config = dict(
    model='image captioner',
    dataset='photos with spoken descriptions (Open Images, Localized Narratives)',
    train_examples=203450,
    image_size=24,
    crop_scale_min=1,
    horizontal_flip=True,
    translate=0.06,
    color_jitter=0.2,
    tokenizer='char',
    vocab_size=53,
    encoder_arch='mobilenet_v2',
    encoder_norm='layernorm',
    encoder_activation='relu6',
    encoder_drop_path=0.05,
    encoder_depths=[3, 3, 3, 3],
    encoder_kernel_size=5,
    encoder_stem='single',
    encoder_expansion=4,
    encoder_widths=[24, 48, 96, 192],
    fusion='cross_attention',
    decoder_width=128,
    decoder_layers=6,
    decoder_norm='layernorm',
    decoder_norm_position='pre',
    decoder_activation='relu',
    decoder_mlp_ratio=6,
    decoder_head_dim=16,
    decoder_fused_qkv=False,
    decoder_bias='none',
    decoder_qk_norm=True,
    decoder_parallel_block=False,
    decoder_inner_norm=False,
    decoder_drop_path=0.05,
    decoder_positions='rope',
    decoder_cross_attention_every=2,
    decoder_tie_embeddings=True,
    init='trunc_normal_002',
    residual_init='none',
    optimizer='soap',
    beta2=0.99,
    learning_rate=0.0025,
    beta1=0.95,
    shampoo_beta=0.99,
    eps=1e-08,
    precondition_frequency=16,
    max_precond_dim=512,
    one_sided=False,
    adamw_lr_other_params=0.0012,
    ema_decay=0.99,
    max_steps=8300,
    batch_size=128,
    epochs=5.2,
    lr_schedule='cosine',
    final_lr_fraction=0,
    warmup_steps=160,
    weight_decay=0.3,
    adamw_weight_decay_other_params=0,
)
Rows from block 7 of the image encoder of a small image captioner, named by matrix and row number. Rows with one number belong to one channel. Each number is 500 + 25 x the weight over its row's rms, rounded and kept within 0 to 999. All counts start at 0. Numbers have three digits each.
After each channel's rows are labels from the 100 images, of 14976, where the channel reaches its highest value: "responds to" is what is common among them. Only what is clearly more common there than usual is listed. The data: photos with spoken descriptions (Open Images, Localized Narratives).
# convs0: expand pointwise conv (encoder.blocks.7.convs.0.weight, 384x96x1x1), inputs 0-95
# convs1: depthwise 5x5 conv (encoder.blocks.7.convs.1.weight, 384x1x5x5, trained with AdamW), a 5x5 kernel
# convs2: project pointwise conv (encoder.blocks.7.convs.2.weight, 96x384x1x1, transposed), outputs 0-95

convs0.273:500480520494575521532449496521476509501503559516494507461493511530506525528525474486475501511528487536485499513514470488516489513500541521469502512486465463516540431482504524493514532531528476490516457536520534518515473461530498496497467461482509518485468480503479483498471503470487489508
convs1.273:492474510529501502506458509488488530487529517490462549485540485518497523551
convs2.273:474523477481530486483497509523504478507541499516518488474481527485516484485495530497501512510490565521450499494490494515472475526439485455540517498489479517505485478501533502518495551475540487531519486518554519481495494495508505496487485538542543424466480498494497489479445484502521517515
responds to: text has "plants"

convs0.261:508526480513485522477528539593524508473491503515519529483501497511500535497497466499522515527494517453529513522474484501422518512528489505526468521451519493539533497479515487478544488530508524474505470530479443497511482504493492523537484478499489469490493512538525488477503510490500479488
convs1.261:475511525534545464503512508536488496505480497483510513483465526553532529516
convs2.261:468520547483522508482466461480503483525515517513531511504529491504507505497493440515434515503521518476510486523518507563505502480526513468458523514492548452494503479510519514500483508504544538578518472500523505482513504512508500523471490505466531491472469519481500522544497502538486516492
responds to: text has "people"

convs0.31:478480492492459480530516481480499468458489499496516501453491490485476493533477487509472477520501535518511490504512506554490536512506504465551477461488510525523500528506501516466542482536438493544478529477450498486570509518514516480475486538537515475510526479520491512477511502524472486480
convs1.31:506493495491475502521530515541511456468483493492487497495538473511558528536
convs2.31:470516490526471544505514492469508507510496477532505501501532531504473509539531456446472533468461535504504508497527516507522526507485430502516495497506497488540485486506486520498480525456470481552540484525551512503507521489466464496461508514546509496502492504461484529535501471475493499464
responds to: text has "white"; text has "black"

convs0.21:485494497508502502460503507476563493557485526512500500493494485485475516538448537473476498501458505475526512525503471492507490543498482507522538488491523456532505440480535503540498508478507477492474499481510520490478475529499484523525507514513547481463443529490476505457493543497474477468
convs1.21:497486482511466527485499478499519459495521527559460496483491546504461494496
convs2.21:491522508504499516491462524468520504506490468488527479500468469511458474488495450467487486567513517485505491516484503440501495526446539479458530525478470484492498481478490514510505544491523496469468509500574490504532505534486518522491516484546518513518479471518485516555508521512479512506
responds to: text has "black"

convs0.216:510494465486494453487476520527499511480501499527486507478525438492505512468488516508470510473487529499459492489498512501455494508510478507501503521507424476499501512494499521466533511507493475502485452475452535501472520450476455468494466535536508508453483529532525543495535524468493484515
convs1.216:537545535530512478474484484455512516487480521545517509509502530535502516500
convs2.216:512492507503492503510480530479482509473560469507518499516512476492468497499508499517518503490510426480510482543495482496506498517475478469510515519552453498513459527521531450528539471538472516513506525576510527497475520467508516473520470502494498499503501481499506484538506453477520473548
responds to: text has "dark"; text has "man"

convs0.42:488505513491523486515523457466487530475486513547469527553517505516487493510541502487531497439451486475506510501499476473457530475479517491510469542525493493549483546520500497502493522494493533453474480549507527482457510484461524476511513514473494448504524508517462514485493505515483515486
convs1.42:484496525495510495518546548548499507495506527459463479482497540527493500476
convs2.42:473495506483499499536553530505513508518514495493492535437507500487509525506502475553473497496498470498505496486461468477472470494537477515514506520516459480493495503459475538470486527558514502512490547502543501453501451481537512480530525529495483487539493533474528487461494495545494501479
responds to: text has "table"; text has "food"

convs0.288:492471532552528546487468511557503542481517492465503532517480487495487507491530522526499531513543477466479474486500512535510489542492486470505519488545500493490484510470467516502522502507480500451502503503467494515501509447500480470481483496539516553430513537478517520527524508502507485525
convs1.288:562533511476449535524459513499513509471515492485506484510505468478494501492
convs2.288:480497536529487510509506494464530473509521479538495501522496479481504525508531508505477513535507526539520506473502502504512484528510542529557488568483490482479497493531503508511541550500520522449494438513512470523477519459497515504488506525502478478456498525479456453458465486481506496512
responds to: text has "wearing"; text has "man"; text has "woman"

convs0.376:522524505517487474553502532492475485501493515489489498455441507536521484494499472516553519468469522471485545508497526455506442519499509549467505473497511515497500466470501542490480470492508528517480502495526481529477553495487470500504519484489491492548506434498510520528511531519488481484
convs1.376:471506528531533489499498495480458472512515498485484520516483470484543537550
convs2.376:479472456478468552521484513459473452522518486488499505500477501468508500516501528516517484511554544493492531526488502473485479500520473542516488504489539550521475526525505522453503509504502502496501445501490498505495452525491533494498506487468450471496550485506548474494527462533490504512
responds to: text has "building"

convs0.239:490438525493530471519491515487459504473513490485473484479484469470519485521507471471446522466500507522533482485511481511489496494506466480496509528528498460494539524448475465519518485508482510475495484508509521463500479472520506500466521472461500485524501531490458567504534449469518534520
convs1.239:530501517510524513484474478491541513472503517533501491493530566522513493545
convs2.239:490471498435520491477508476489546520496493496513467540529536486530471508512497516533473510459542534505495519493529492509471513539456511507520506487538505514493486510485526513527541473511534442491519483518508477516470489517514479471475536454503527535484505489542502530507528559473497498513
responds to: text has "lights"

convs0.218:485505509526477493473482467471497503489495531503521530500483501496518515473456488469502484506481508493435548455501500480557525491517504488498518540495529553524507499480506520526508500533517457514472521494544483494517501465539482485483539567509510492472513471467530483499523497465508545534
convs1.218:510495501515520463476489490479444464487487517512499501486463520522536521554
convs2.218:511503491524541522535472470473454475537450480490482496470512505490524514516495508535493469481547494517479508492480525519533530476540530485523506474503526490498453520500498523520495494542467481514485527518494567505474503493499509450516439506509507511533467504523536477485506463471459512503
responds to: text has "water"

convs0.3:500531522510500553511422528526502527501504463514453490500500500488501488557470479479444512474480460457502503520513526508495490498506452493514505538515485504508457499481489496495521474489478491476520510498478483489490486450491477535457545495510497534479558525527506495516515519528521468491
convs1.3:514505491501518530512476495542537514493505537536526494529541535517518535531
convs2.3:487509466514474516506509504548495465486478498476491480511540504520483485517489486502525479515515499492492504480516467468457505458485459487444477501484503516472508497534489518512474475542475482489557553489485485495544518517502521496446478456505513469492450536493486450511519503539513473545
responds to: text has "standing"; text has "people"; text has "holding"

convs0.363:435543508522501526530510477528524531430490524456527516510504488480442459462538482506505462459498498527518486495455518516490485507500507480533500520520534516498476467527485520492551510493470480462496510495492503510510473499494514499495484503509508476503519473482474459529512455521547493509
convs1.363:502517523511517510516517544536515512515493479522522486492453538542533539516
convs2.363:490500502540471472477477525498475504461530512512482475462512502468506500476535502508500517459453469515477529468511519485537499489520482499526519457465482517466511493558472536502493466553487480516463513506504504506492463530486464484465485495486555555495504520524468518490492485516497482549
responds to: text has "wearing"; text has "smiling"; text has "woman"

convs0.349:564509502491489518500488466506499545502489478511504484508478510529492454511546501525504555538527480543494497476487512480467534495491479494544510522491451508528482506504509497515575532478495512496507500498454517497485489469502480507545507483470491478470481470457508507469535489528497463548
convs1.349:520552528523541488498494518530441470495530514478498511501521478478486502521
convs2.349:496481494477490489545496495504496558501509473484472512490503496454488493483548468486517478472500457498497474494528442506512519466472509507473495562505484529509483525463482506522522552503528513521477522515504465495547478479543560520500503466509503529492500470489530514485487472503449531485
responds to: text has "color"

convs0.112:455508502467505516509469527468543452504525520506503543482460507464453506498501526536510495470549502496500535513545524503507480510477504502451501524495484514468510492500518498480481515491444510474432535502483496501535477514516523519528537472524470501479513497488530480473496522536490548488
convs1.112:509526500501462514510471473473560517492455495515496516476534541493521483514
convs2.112:513537550471531498498484546484533500487501481488491470489488498538492499480478474461526525474485504478488511493464499485519499518475510510544509521479477509528513484489461497463504479503508539502484545522487471521473492518510482449513499541471502540549467507457520474544456448535470495478
responds to: text has "black"; text has "white"

convs0.362:499516510504532556486466521537490538480469545520478517476445515466509484543522478497494529521520475501458485496434522488481512509522500481486487466527450510483510500508508481505525534523501474454455517499479502476462480457502528490455497488510517463497515517499494512518488479516502517450
convs1.362:472468505517457487477523520464486474517535491477455529519504492464509532503
convs2.362:438492471529449508515523487508488520491477509496504465508491504487512425521528512520455521531488503556528460516504524464489496524518474494548496490510519497517514515512522497491537504536505506489458502488524500507450528478521465528495499459495531538489483468509493463512479515524492532455
responds to: text has "wearing"; text has "woman"

convs0.301:522523497491500525511504495498496447488493509498496508519495492523504520500464469498534500525497513489501471498518502533481502509449513512496491542578544519531456505533530495472546474464524496480518496492518505517496502508515497434460574471513536526492479491536486474471456493495495511466
convs1.301:508506498478500489511481471455523506567555508517477512515473505480471512498
convs2.301:492484524544514479542486550484461474481514528503465539477501470469466534481506505522447459505518482487545473471517505510452525491518484470515496538495540500513525516477453500530519445493498499489521469472515511485486514473493508531513478505458490504507545484504492531493480509516551503503
responds to: text has "trees"; text has "grass"; text has "plants"

convs0.197:536535509481506518482498506491488511471507506485483462511492463453502471521502508481555476552507480547479458519517514508489529513516511457534466493503455557540503525517513514522507478518500517494459512520526461510498506525536470480531491464492521528498541448495516520498479522489476459487
convs1.197:502509500507527491489534503505483513509522500451483454444474510508531536536
convs2.197:448502473528484490488484480499527484492495459489508454536523545503486515534494515541522540521460547487480465516485460478543523554515534513513517539521485534514502457511506545536498499494503528516481503492527469467468501545490504507491501504534463497485527454485491481477494516516502494512
responds to: text has "trees"; text has "road"

convs0.326:495469488507495552532555542517489485536520501529493479485518454534490483475505524534487479479448567495544501499491486514462531512533523461492492492478525488487535490498533477483483546506502495473527479449501513483482498495505534518486513520508517509509455493454523534517511467498497471490
convs1.326:535504507484496488456456483491536543538491515502480481451472481505490485510
convs2.326:480493519500488503459520512529488523502560524569494487497511440511515487485491498545422500508474505502490486535503500461485486473462506543505503532495526479513514489454528498502528534477464512498477514510525514485493526476519498534511521515518470476450503539490508530525490526507497462487
responds to: text has "dark"

convs0.37:515531478516533518544490464514466542531518473505507478511489515519466495489535483521519514511528526522486475510506476511499539524467490519471475523528461506555486486488475495508488517541473526521443494447529475477525528477486501523470498469511513508484488538551533448460504491517501500498
convs1.37:508513497502502472471484509515482449494462516511526549514535461518506495456
convs2.37:485481488519526472512544488471514510489482510475533530488465472512496522550516494468501481504536527507497470491527524499471510460513473487531475560452509530504492490517453474513515489516539552474520495491513491474550455497560492500458493508476525481513491498451514517515481538484488506496
responds to: text has "sky"; text has "road"; text has "buildings"; text has "poles"

convs0.56:501531516489504478486542530492520471465500503534513487487461542470542476491550469506497459515507470486475494496475515524557507516469511533492503530482532493521526544475487509510496566470500517489493509528518466524491514517492465494543520485521468475480506516540463492507487450463477514490
convs1.56:465457473462473485484475484487496498508498513518509527517518556530518530528
convs2.56:475501504516495508502494462492533514499482508492488513517464504493487542535579494529485518477473492502484486486496478551488481503472534471536500509486504471530521507536454500455515497479495502498525486517521498543520471519589482501475526518522541547507502491526479507509516507470532474532
responds to: text has "standing"; text has "people"

convs0.382:430528496544470547523508476488503520529443522505501463499490471453469502496496519484496520475519538486503509498556485542461515479496505486508494507518518560458528500470519492486498518510494474517515499523474530504533516498484476474451510480461549524509487501503503509473525459493487494496
convs1.382:507502496513520537516538522558496482492494538496509479472509500455451486515
convs2.382:594514512504566500495460499507478508486492506455516499523481514459490485521451485478514514500506469486532527462481466493542468548518501523501510515495505476472543441488528511526485489485499512478571496512516501515518486522516485501477506542469490501508526503511509494508486495505495478481
responds to: text has "trees"; text has "sky"; text has "grass"; text has "plants"

convs0.231:494480486514518525527500475501490483519489531505532533508503469503508535476477492508535475514531517551492517516481526483498498481514533518543524503542553562483490504474510509502504492503536535459523501502547477509514469454510516434446489524504492510489492477530453493468493505485512452517
convs1.231:490486477507497509517502507505507497505491515504504489503519558558550549542
convs2.231:513473501550448500537551457509520490514464492481470505480472498464501489487503511486502471467485464512477510483493492452509472457533471534536479507466499534529485539494494506494480478530474485480539478485511538506494502507480530467525496518545498505502541494511506496465467519527487437498
responds to: text has "water"

convs0.380:501527478478487467467501524500544482512534479465497480491502466580508488480521532533519487540514549526499538497523486538494518517493491522507458536523541517530511464526493534476511497485511535502494478504444485494539536516508484484475471512493480502497486529517539485458501531507527485486
convs1.380:517496475501495510493489516480568537499512509530496480525509564505514525520
convs2.380:502560481461514529547516495540549515520555490534554526511493421525515490493573513491504521508488505510515485470481553529457496461493522509485495497516484487486502495536511482518505489502515471499506500519528537497504513515506486506512515533523484507459489484524512495524526473494503484478
responds to: text has "dark"

convs0.52:524477485506475510497463504521508510532475504471527496544494457510473523473524443533475519536497434493535503513542484468498520495472548530500496473498490519513473503486503450519506461502504496510509469502452501481520500472525533509479502523503526525506493548549515455544502507475483478494
convs1.52:521535506527501479477488497457521509494513470517499511553458487516510555499
convs2.52:486509519536488509503488497449502507528488532512502502493472507472526510546492526447457529463475514480500462483519522473492512558510539509521483495501476474482493499530522514496497500584523479480468550478492524507531529477465496521495455502514487497487494535539520471454512499482490476491
responds to: text has "sky"; text has "trees"; text has "grass"

convs0.128:535554486521531477516507487461466492501489467459479494530464493514496478472517487474452509466521540505496528523471477505485504496532454520500491515507512463525500514533492486477487475510533470537501500490466518497454467498496482518526470535494409506500454471493487477487515515505487501521
convs1.128:524512487498554523517487506516512503476486500509512487518515542531520535566
convs2.128:505517495459530501531532482509495512526480454500487510448507484491531496450508530473527455489450483519470510447493512515522504509497506499493541529474532481509535530521496493531479518471510478489445513531537531528511510481521474483497567501479490471506498526506479540462501510503473529510
responds to: text has "table"

convs0.66:500503494507507515473521470506516486510462471529481489507503501499500481504523521519500471446481506529557502464479498460450473531505506454504513498464465506570525525485498522445492502496491476537526471512481539509507524512471493559504458507496529495534497532538499503472518503529463522499
convs1.66:459536505499545540491511505497520501507537538518526524505547505506528525485
convs2.66:530532529490505471487519516489539499508497546478490521516505507472469465496527454465508516527489507493534516508499505474455572521495539453481488503522528511520478502503454497520494517443489508510514520503472483511549499492562520511468493480471476533467494490519457492474503469530511484497
responds to: text has "white"

convs0.359:486497561499502498500493498478468500526467527478550495470523484478515498490534507517537511480504500503487472519506472519488471518446497477530506519504504528523511476484464555435491490513547537496522467521450500540514543492502485522463517492483497476517493455506482501511532458550503510497
convs1.359:500499456502510478461503548499479482485556493483478507528467486495541519486
convs2.359:524526483458474502512490510494491476518486540478499559521522468482454511473470537496499493551539484503509516483457536489483511517453504471553507519491436472486492504513495504528481512509464488540537490520494499492497528480527466501553474495487448491513512504517533493508461519499477520511
responds to: text has "trees"; text has "plants"; text has "grass"

convs0.329:459539479491494539482473512485464512524519512530504525567495494538523491456508527503478520512489505507490519477528549478517468492516508456495520492500465528520484486484520480458511484539460518530510521508456477497491477458542530501482484539454531526499515518501522468504481517526512464474
convs1.329:512544508540544500524458533525494500467518527499498516506511488506508547529
convs2.329:493497541472531507486528483475488467491507524557523472485496503500555543489501489506513512523512499471485476524506528491491523487495470500511473541477483478501511508463469553488519505478449494491472477512478490539458544520487508477486494516469495495508496575539514433490523528510500483476
responds to: text has "grass"

convs0.303:525538447474494483514483400483521473503489498506455519452508495480524496508481481498552477560536498518488522500483534463488504485485501523531532512492513484509453488515540506516474537485524512526491531476499490496503512481492470506479500499523516521470476547497488502469502470476491511485
convs1.303:481499492493454489474508507501495489472486462503534538541553506470473509474
convs2.303:521525534509525513457482488470536515509504529536498469501507493515499483523489516515503519505528507506510487482453520513524454514550508491526533503507516510497494485523486467464493498497489510523513417539499488499533460509551498506469484488489442531469508431484532486514526499504505509548
responds to: text has "white"

convs0.93:546527505477470508499539511517510534465433528486478474495511537496520530513509505523516489555499444496503448496498491501483508516520514469513475465480522475517477537531505513490482494549473516534502478497487465503454499471502494475470493492475487496519509505494473474544438508462518509529
convs1.93:475487482469477467475469476484480474476503481457477486474498457478482479468
convs2.93:478457522555528468496475510500550485518502502515513500474507453503459504476459486491498503462523479493493523505451467536515555516518483492473540506513477526523481501465506548527512480480497543447495494527479505477513523519469533484542476487519509513520503482489545492485530482503509478466
responds to: text has "white"; text has "black"

convs0.269:471504521514587481461465497502509508484525523553530530510488463518513520486526481495505508489524499508468534540434508520477508499498480479528514532529513498486491505505458425488471564506483509478509510471517513528472526471528517512505485468504504515488496497469505498488500508526510508529
convs1.269:554540490480472513522514477459486495521468488520477540484485509494525466504
convs2.269:496500516505502492482449516490469532476514491571498509514507492535557493505532490481512504452458490444497543495485481527488515554521535504523474516488506548528521488450537484495487528519452502521511489495522504469502504503514478492488506502542512496490502538488548519504475517532478493538
responds to: text has "wearing"; text has "woman"; text has "man"

convs0.310:502486530493466592464536515479481473544478477494452496543483492516547527485520517503521498479489492515483468529485513526482494456481544480470505474493504487496512487480537485520464480510508496529519474506522475488477510500505541478503536495486457506485519530522502486496506532501463546535
convs1.310:510472503499497513513531471523508506525459500486481502463490482449566487512
convs2.310:485536503513492496481484498486507461530511457483497504506521450483490525484548496538509503457488515476520512550512447514462512493526501479526485478494488495452537470467521460503470458499482522484488472504497528509479447501505540503484510460509518490514486482520536466554526507505543538505
responds to: text has "plants"

convs0.55:490498482536521505521480530449524467498526479495477481469467505469504504503521506479530486504526499455478521477486523558495503533473507506507512519475498489563471542535513537506476516499503549483496458438493468523499520472496471524503496520502514466463467531514502484482472534505457481513
convs1.55:453481486502503459464467476472505507496501480520529516504503544530533516536
convs2.55:494497519517525476493471504511495510507505518534543499486516507484463484501543512529543541493529512511512513534531486512501503482515439459529519508470510490523510490482569470471508521474513500484466495500481465554499487443445503484477550498525506502521484480501523478530483524493516453530
responds to: text has "holding"; text has "man"

convs0.78:530513515476464501546521532476495499436493495547447526471508527515522499484445456493475481486521478507479472515487486498496520474515465527529534508472517507546454489453484477525513508480518472502510510517470493507502543503522455489520529529492493440526502471521525485506498511516490509494
convs1.78:526496495488520486484509468507519494513500495536540523543540455454483476481
convs2.78:499504476504481479466526460506504526512502464527504514459513533553477512488524509499521468503495454562512526507498507512529502468515515522475491514476483468491505491514541445527519473459507537488486470460533496526516515517490530471438483540480518500483498479540481497471515546502474506524
responds to: text has "lights"

convs0.83:450483481498521525504478467517503512504513496489482517507482469511509464516533505521502524453517537501501467501495489526456492516532512509495488549448538504491491487498494486469545444458467474497473493468466474487494528480518523520497502528498484480442499543549482540533512469462516518512
convs1.83:460480475509479487485475496487526513494491493543543511518543541546495498519
convs2.83:474492492503499500507477509460490468512465472497510510539485477521495494498579486534472503538581501507449509508520479484444522493494528491459488514495510501513456511514501504503485483480540490461458504472526485503498524498499510513455513485551520494489515522534463532546488496499507481484
responds to: text has "holding"; text has "two"; text has "woman"; text has "man"

convs0.6:524523546520487481509462484510465517484491542501544488516512479479494532502509483472503468518470469479522488496554448483480519501500500505526525539535492440494514487497557523514509491538527507485546503452483540504484499494520477495474479469498518446504497467463467501515497533504487478527
convs1.6:483513498503578493522485481524498489473494523478490490520529539514470465511
convs2.6:475487471527474522517465512484543478474534498506539501462486523478513506498543547484500478507467478502467474537499493502484469502540506482454526525486505525508484492495468516480478561487494483488472493506528522476486495515540513451514515553514547496528508526467481452464492517499497469465
responds to: text has "grass"; text has "plants"

convs0.203:478501465451506498491469502515501481501516496524486450491515498506468506549483505560507493486495482519514461509516525522496516463527502498483467477508532509506514488511474477488519540526441491478505545457487470508521527511485481438521493535526482487489500463532455515500540446497498530532
convs1.203:528514547524522537512555511502480480507460467470494496487467475491492497486
convs2.203:534463522520498499515467496582500506460499481525438509498452484509503501444434513484505500505489483493482522485498457477505501471487517523483467511488519487538531483527478503518514512460477499486516502531470498464523502487528512530527507519529492514506441502508490494524529470482542484519
responds to: text has "people"; text has "lights"

convs0.188:510477517540501499490518505509502519538463478504526502471469469543556515460469513534532519457522506514491464477488517542482492484484496476482476475485519519488522506489468503526498476437521499487476504526542503503530542490477499429515475479510487512544514489546527503492483522509474534490
convs1.188:506490493506509532487481509541502458472515528480452493492537464479494514547
convs2.188:440477515465486535514544507516466518478461504488523502499501500497523496473507493533516521523492493495490487462554492524517480528470444493478525492489501524477544501486503527500464495563486532485505502520505505516479547479541507487493487500537517509480487551504492436521507450513496477535
responds to: text has "water"

convs0.84:504482472495487483513490488494506497502477518497487511485516499518467522574487514506487531524504463515546503516498473496475519519525491439544493506528486508535516464471460453482564482503513551517527502509474513504532519506501496490485490519473526468504480503564546513462480485515518515457
convs1.84:494497497479470516498478485458486470489474490525522508469511562533522496542
convs2.84:486484487501506498517489468533505541485509492494489505490472513516513500480468499523519501479525521462481454466491488473500544543479528498513492495540471539486468476486464460437491492441514533544495518471509541475509499449462479512468486497491501521506530438529503531513523517497483518483
responds to: text has "buildings"

convs0.264:532494439471497487493485498534487525509481535485496499535502506534509504494516493480546525518468457493537489522461534513477471493495550496466479505483472496529460482496514512512488528541504540501492509509418515524491495505483471527492507490481526493490498471515487538460455545492526531476
convs1.264:451563515517482493482508476470513478472505511494538485536486523481501484475
convs2.264:498467536509512495500518514505507534485522489516488497507478504485493526494491511557489457501496501522475496493497466501490491484495540524529509483534516520520509533532445478488492477492466547490519523498524497520541498519529490487514476491506412510489481529470429490491510463491538513434
responds to: text has "few"

convs0.342:503492519540498495517497505476481475451479450456503493537483484495502490517531503504493487480542494503531498582486484475481534495485506504546460516504524512497471485483509511505514466515474485492482502490513524558488526507512484537524463503482518488483459506557539523527513510443538513524
convs1.342:498521498507511512456459477484559504500500517533529485462461498519526481488
convs2.342:553495509491452502538485458472532514511496496521512473541528454519478507521510481517543533520533509490515542529496491478479462505502501475503505498483491520514528532511504524494490501486530532498497458485526518526531483504472453495522535494528479469436488482528451466507483473483541477514
responds to: text has "holding"; text has "wearing"; text has "man"

convs0.108:470516512533490462501469546489505485466501541503490487569514491554474482496509496467482485459440499537480485448523473513514489509519518507500469517551498534462506478499506506501501516526468491516487490509493489484539517551496473497501472487469505486462480506480448517530497533534515513486
convs1.108:516558528508531535496519496523537516485497523553523499492524510520510501533
convs2.108:509458542518488538512513557483499509486553504498481449490523516503497490509489548478496514531523518515489466500498516523508509520511509512456518468537498541515534523497446509465470539495457490522499517538522500500509506481509474499536492506504542516495481487522479456509482517500418505488
responds to: text has "grass"; text has "color"

convs0.373:501477462465483523528499558501508559481489517492516519511461482588513512500483513499471515485525488515500466486516515469522522550522492499479507515507493513486464508541486498503450467528498493494523500470495500517464491530522480480462488518513514520480504502480471519521516448464527489550
convs1.373:488464478457460493506500494495485520485489499506507510506504541554539533540
convs2.373:482492485540494417514518489486507468540495482521484521491495563490506518468531543466485526534476491493489505515491510490517517492519478498516497499522512521477521519514488517523514540462484512527471486501464506491467509557540515444499438493510504527491503516539503494546518495517537495523
responds to: text has "color"

convs0.277:512473480457485474469453533503506523491534534519504487509486510455473496495499504419493534531534527493506541527500448509489482530525479495475471494482499480519507456500495554528519512505510516470501519505489530485479527502472509536524550489500546483527479448520497496509474513489485479509
convs1.277:489504485473481486504503506489475484477496474513478517475487554541544546536
convs2.277:500480535479497537463455508508506521483482513486485471516537472475416494460489500473498493556522469514523484514478505506537478531472495511484493481533501459500492455531553510525493454500530561499517497509447506505500476490498528513469517494513501455481515494497483500488488501499480496466
responds to: text has "buildings"; text has "road"

convs0.247:459525519506453525517520532496489500461494469491503496516496479503527502499531512498474546535502467461501489490503511501499573490483512461506487508507570519481488467497488551477497513501490468519499510496485481552438486485495490548484512543476523508491512455532469482521479511484476475521
convs1.247:471478487493483465488503491516469486512513510459496527520511457515545540543
convs2.247:486561515535525516498506548479498503493526486497489531490477515502478512496489529516538521510489552539496511505474540502497491496494528530489504473514506537506508532508529500470452544476476497500510488510493513531503514522508565544486528519546512529510513540468514499525492509589501507497
responds to: text has "holding"

convs0.34:539475498501533496520533509498507543496510541483488490500478498505522490485491519511482500433526482517485488447528493545498526479520500487547518493499486554501473529490452518498542555506483532531548480474517512497492514484443502494489513444460513490501525491512526501537517492506489461483
convs1.34:549531457502545528496465501547496496503512506488520461519502512501467514506
convs2.34:489497511514443504508509528506494548502473506492529497453488547544479453488482505508502481470535451531518551487498503505510477538452514460479518520489520494511518520515477467523487475532437493505493525485519480499538533498458504510481476518505484474476480482503492536454512474513516493535
responds to: text has "white"

convs0.300:477457474502505479539503476515474511508482496559479463479495450474528494455506478506481533498482462538522480538502496523494482511507548504511482496481469481505457501443487478527494464513525531522486511512518524462493468487497475546486500504496550494499502487497491557545525526526477496521
convs1.300:543513527503496501526470538499536495472506510512451526497514523546515485533
convs2.300:534555528535499511474515515496540522535481532491480517496502488460437489464510519514490497499484464477511478499511496489509484500459520508512512475511479447535467468548500520507500456523487446458497500485483540511542509527456537532504462551515479500500508481516522492494514509501517487514
responds to: text has "water"

convs0.358:523496529493502497497517530456509467522520487514531507537487507499484466512495503497507469514486506482527487551522481518525533529484477472463521514503491460528528491516518465450501482501513485491509440509512503485459470470498539520509498511451485436516523519463468478462521553503544527499
convs1.358:467474485525497522521511494443478526506481476499518516506508541497506437489
convs2.358:489488475509499508480535514507483536521492479512493535540471489491482496487498489486503550521494490504557502513493508503534508493461506526515502487465443462495507549507487536474507526476527508485528478480563492531456514504485503498484500465512507472437464510507460495516449550519491542504
responds to: text has "table"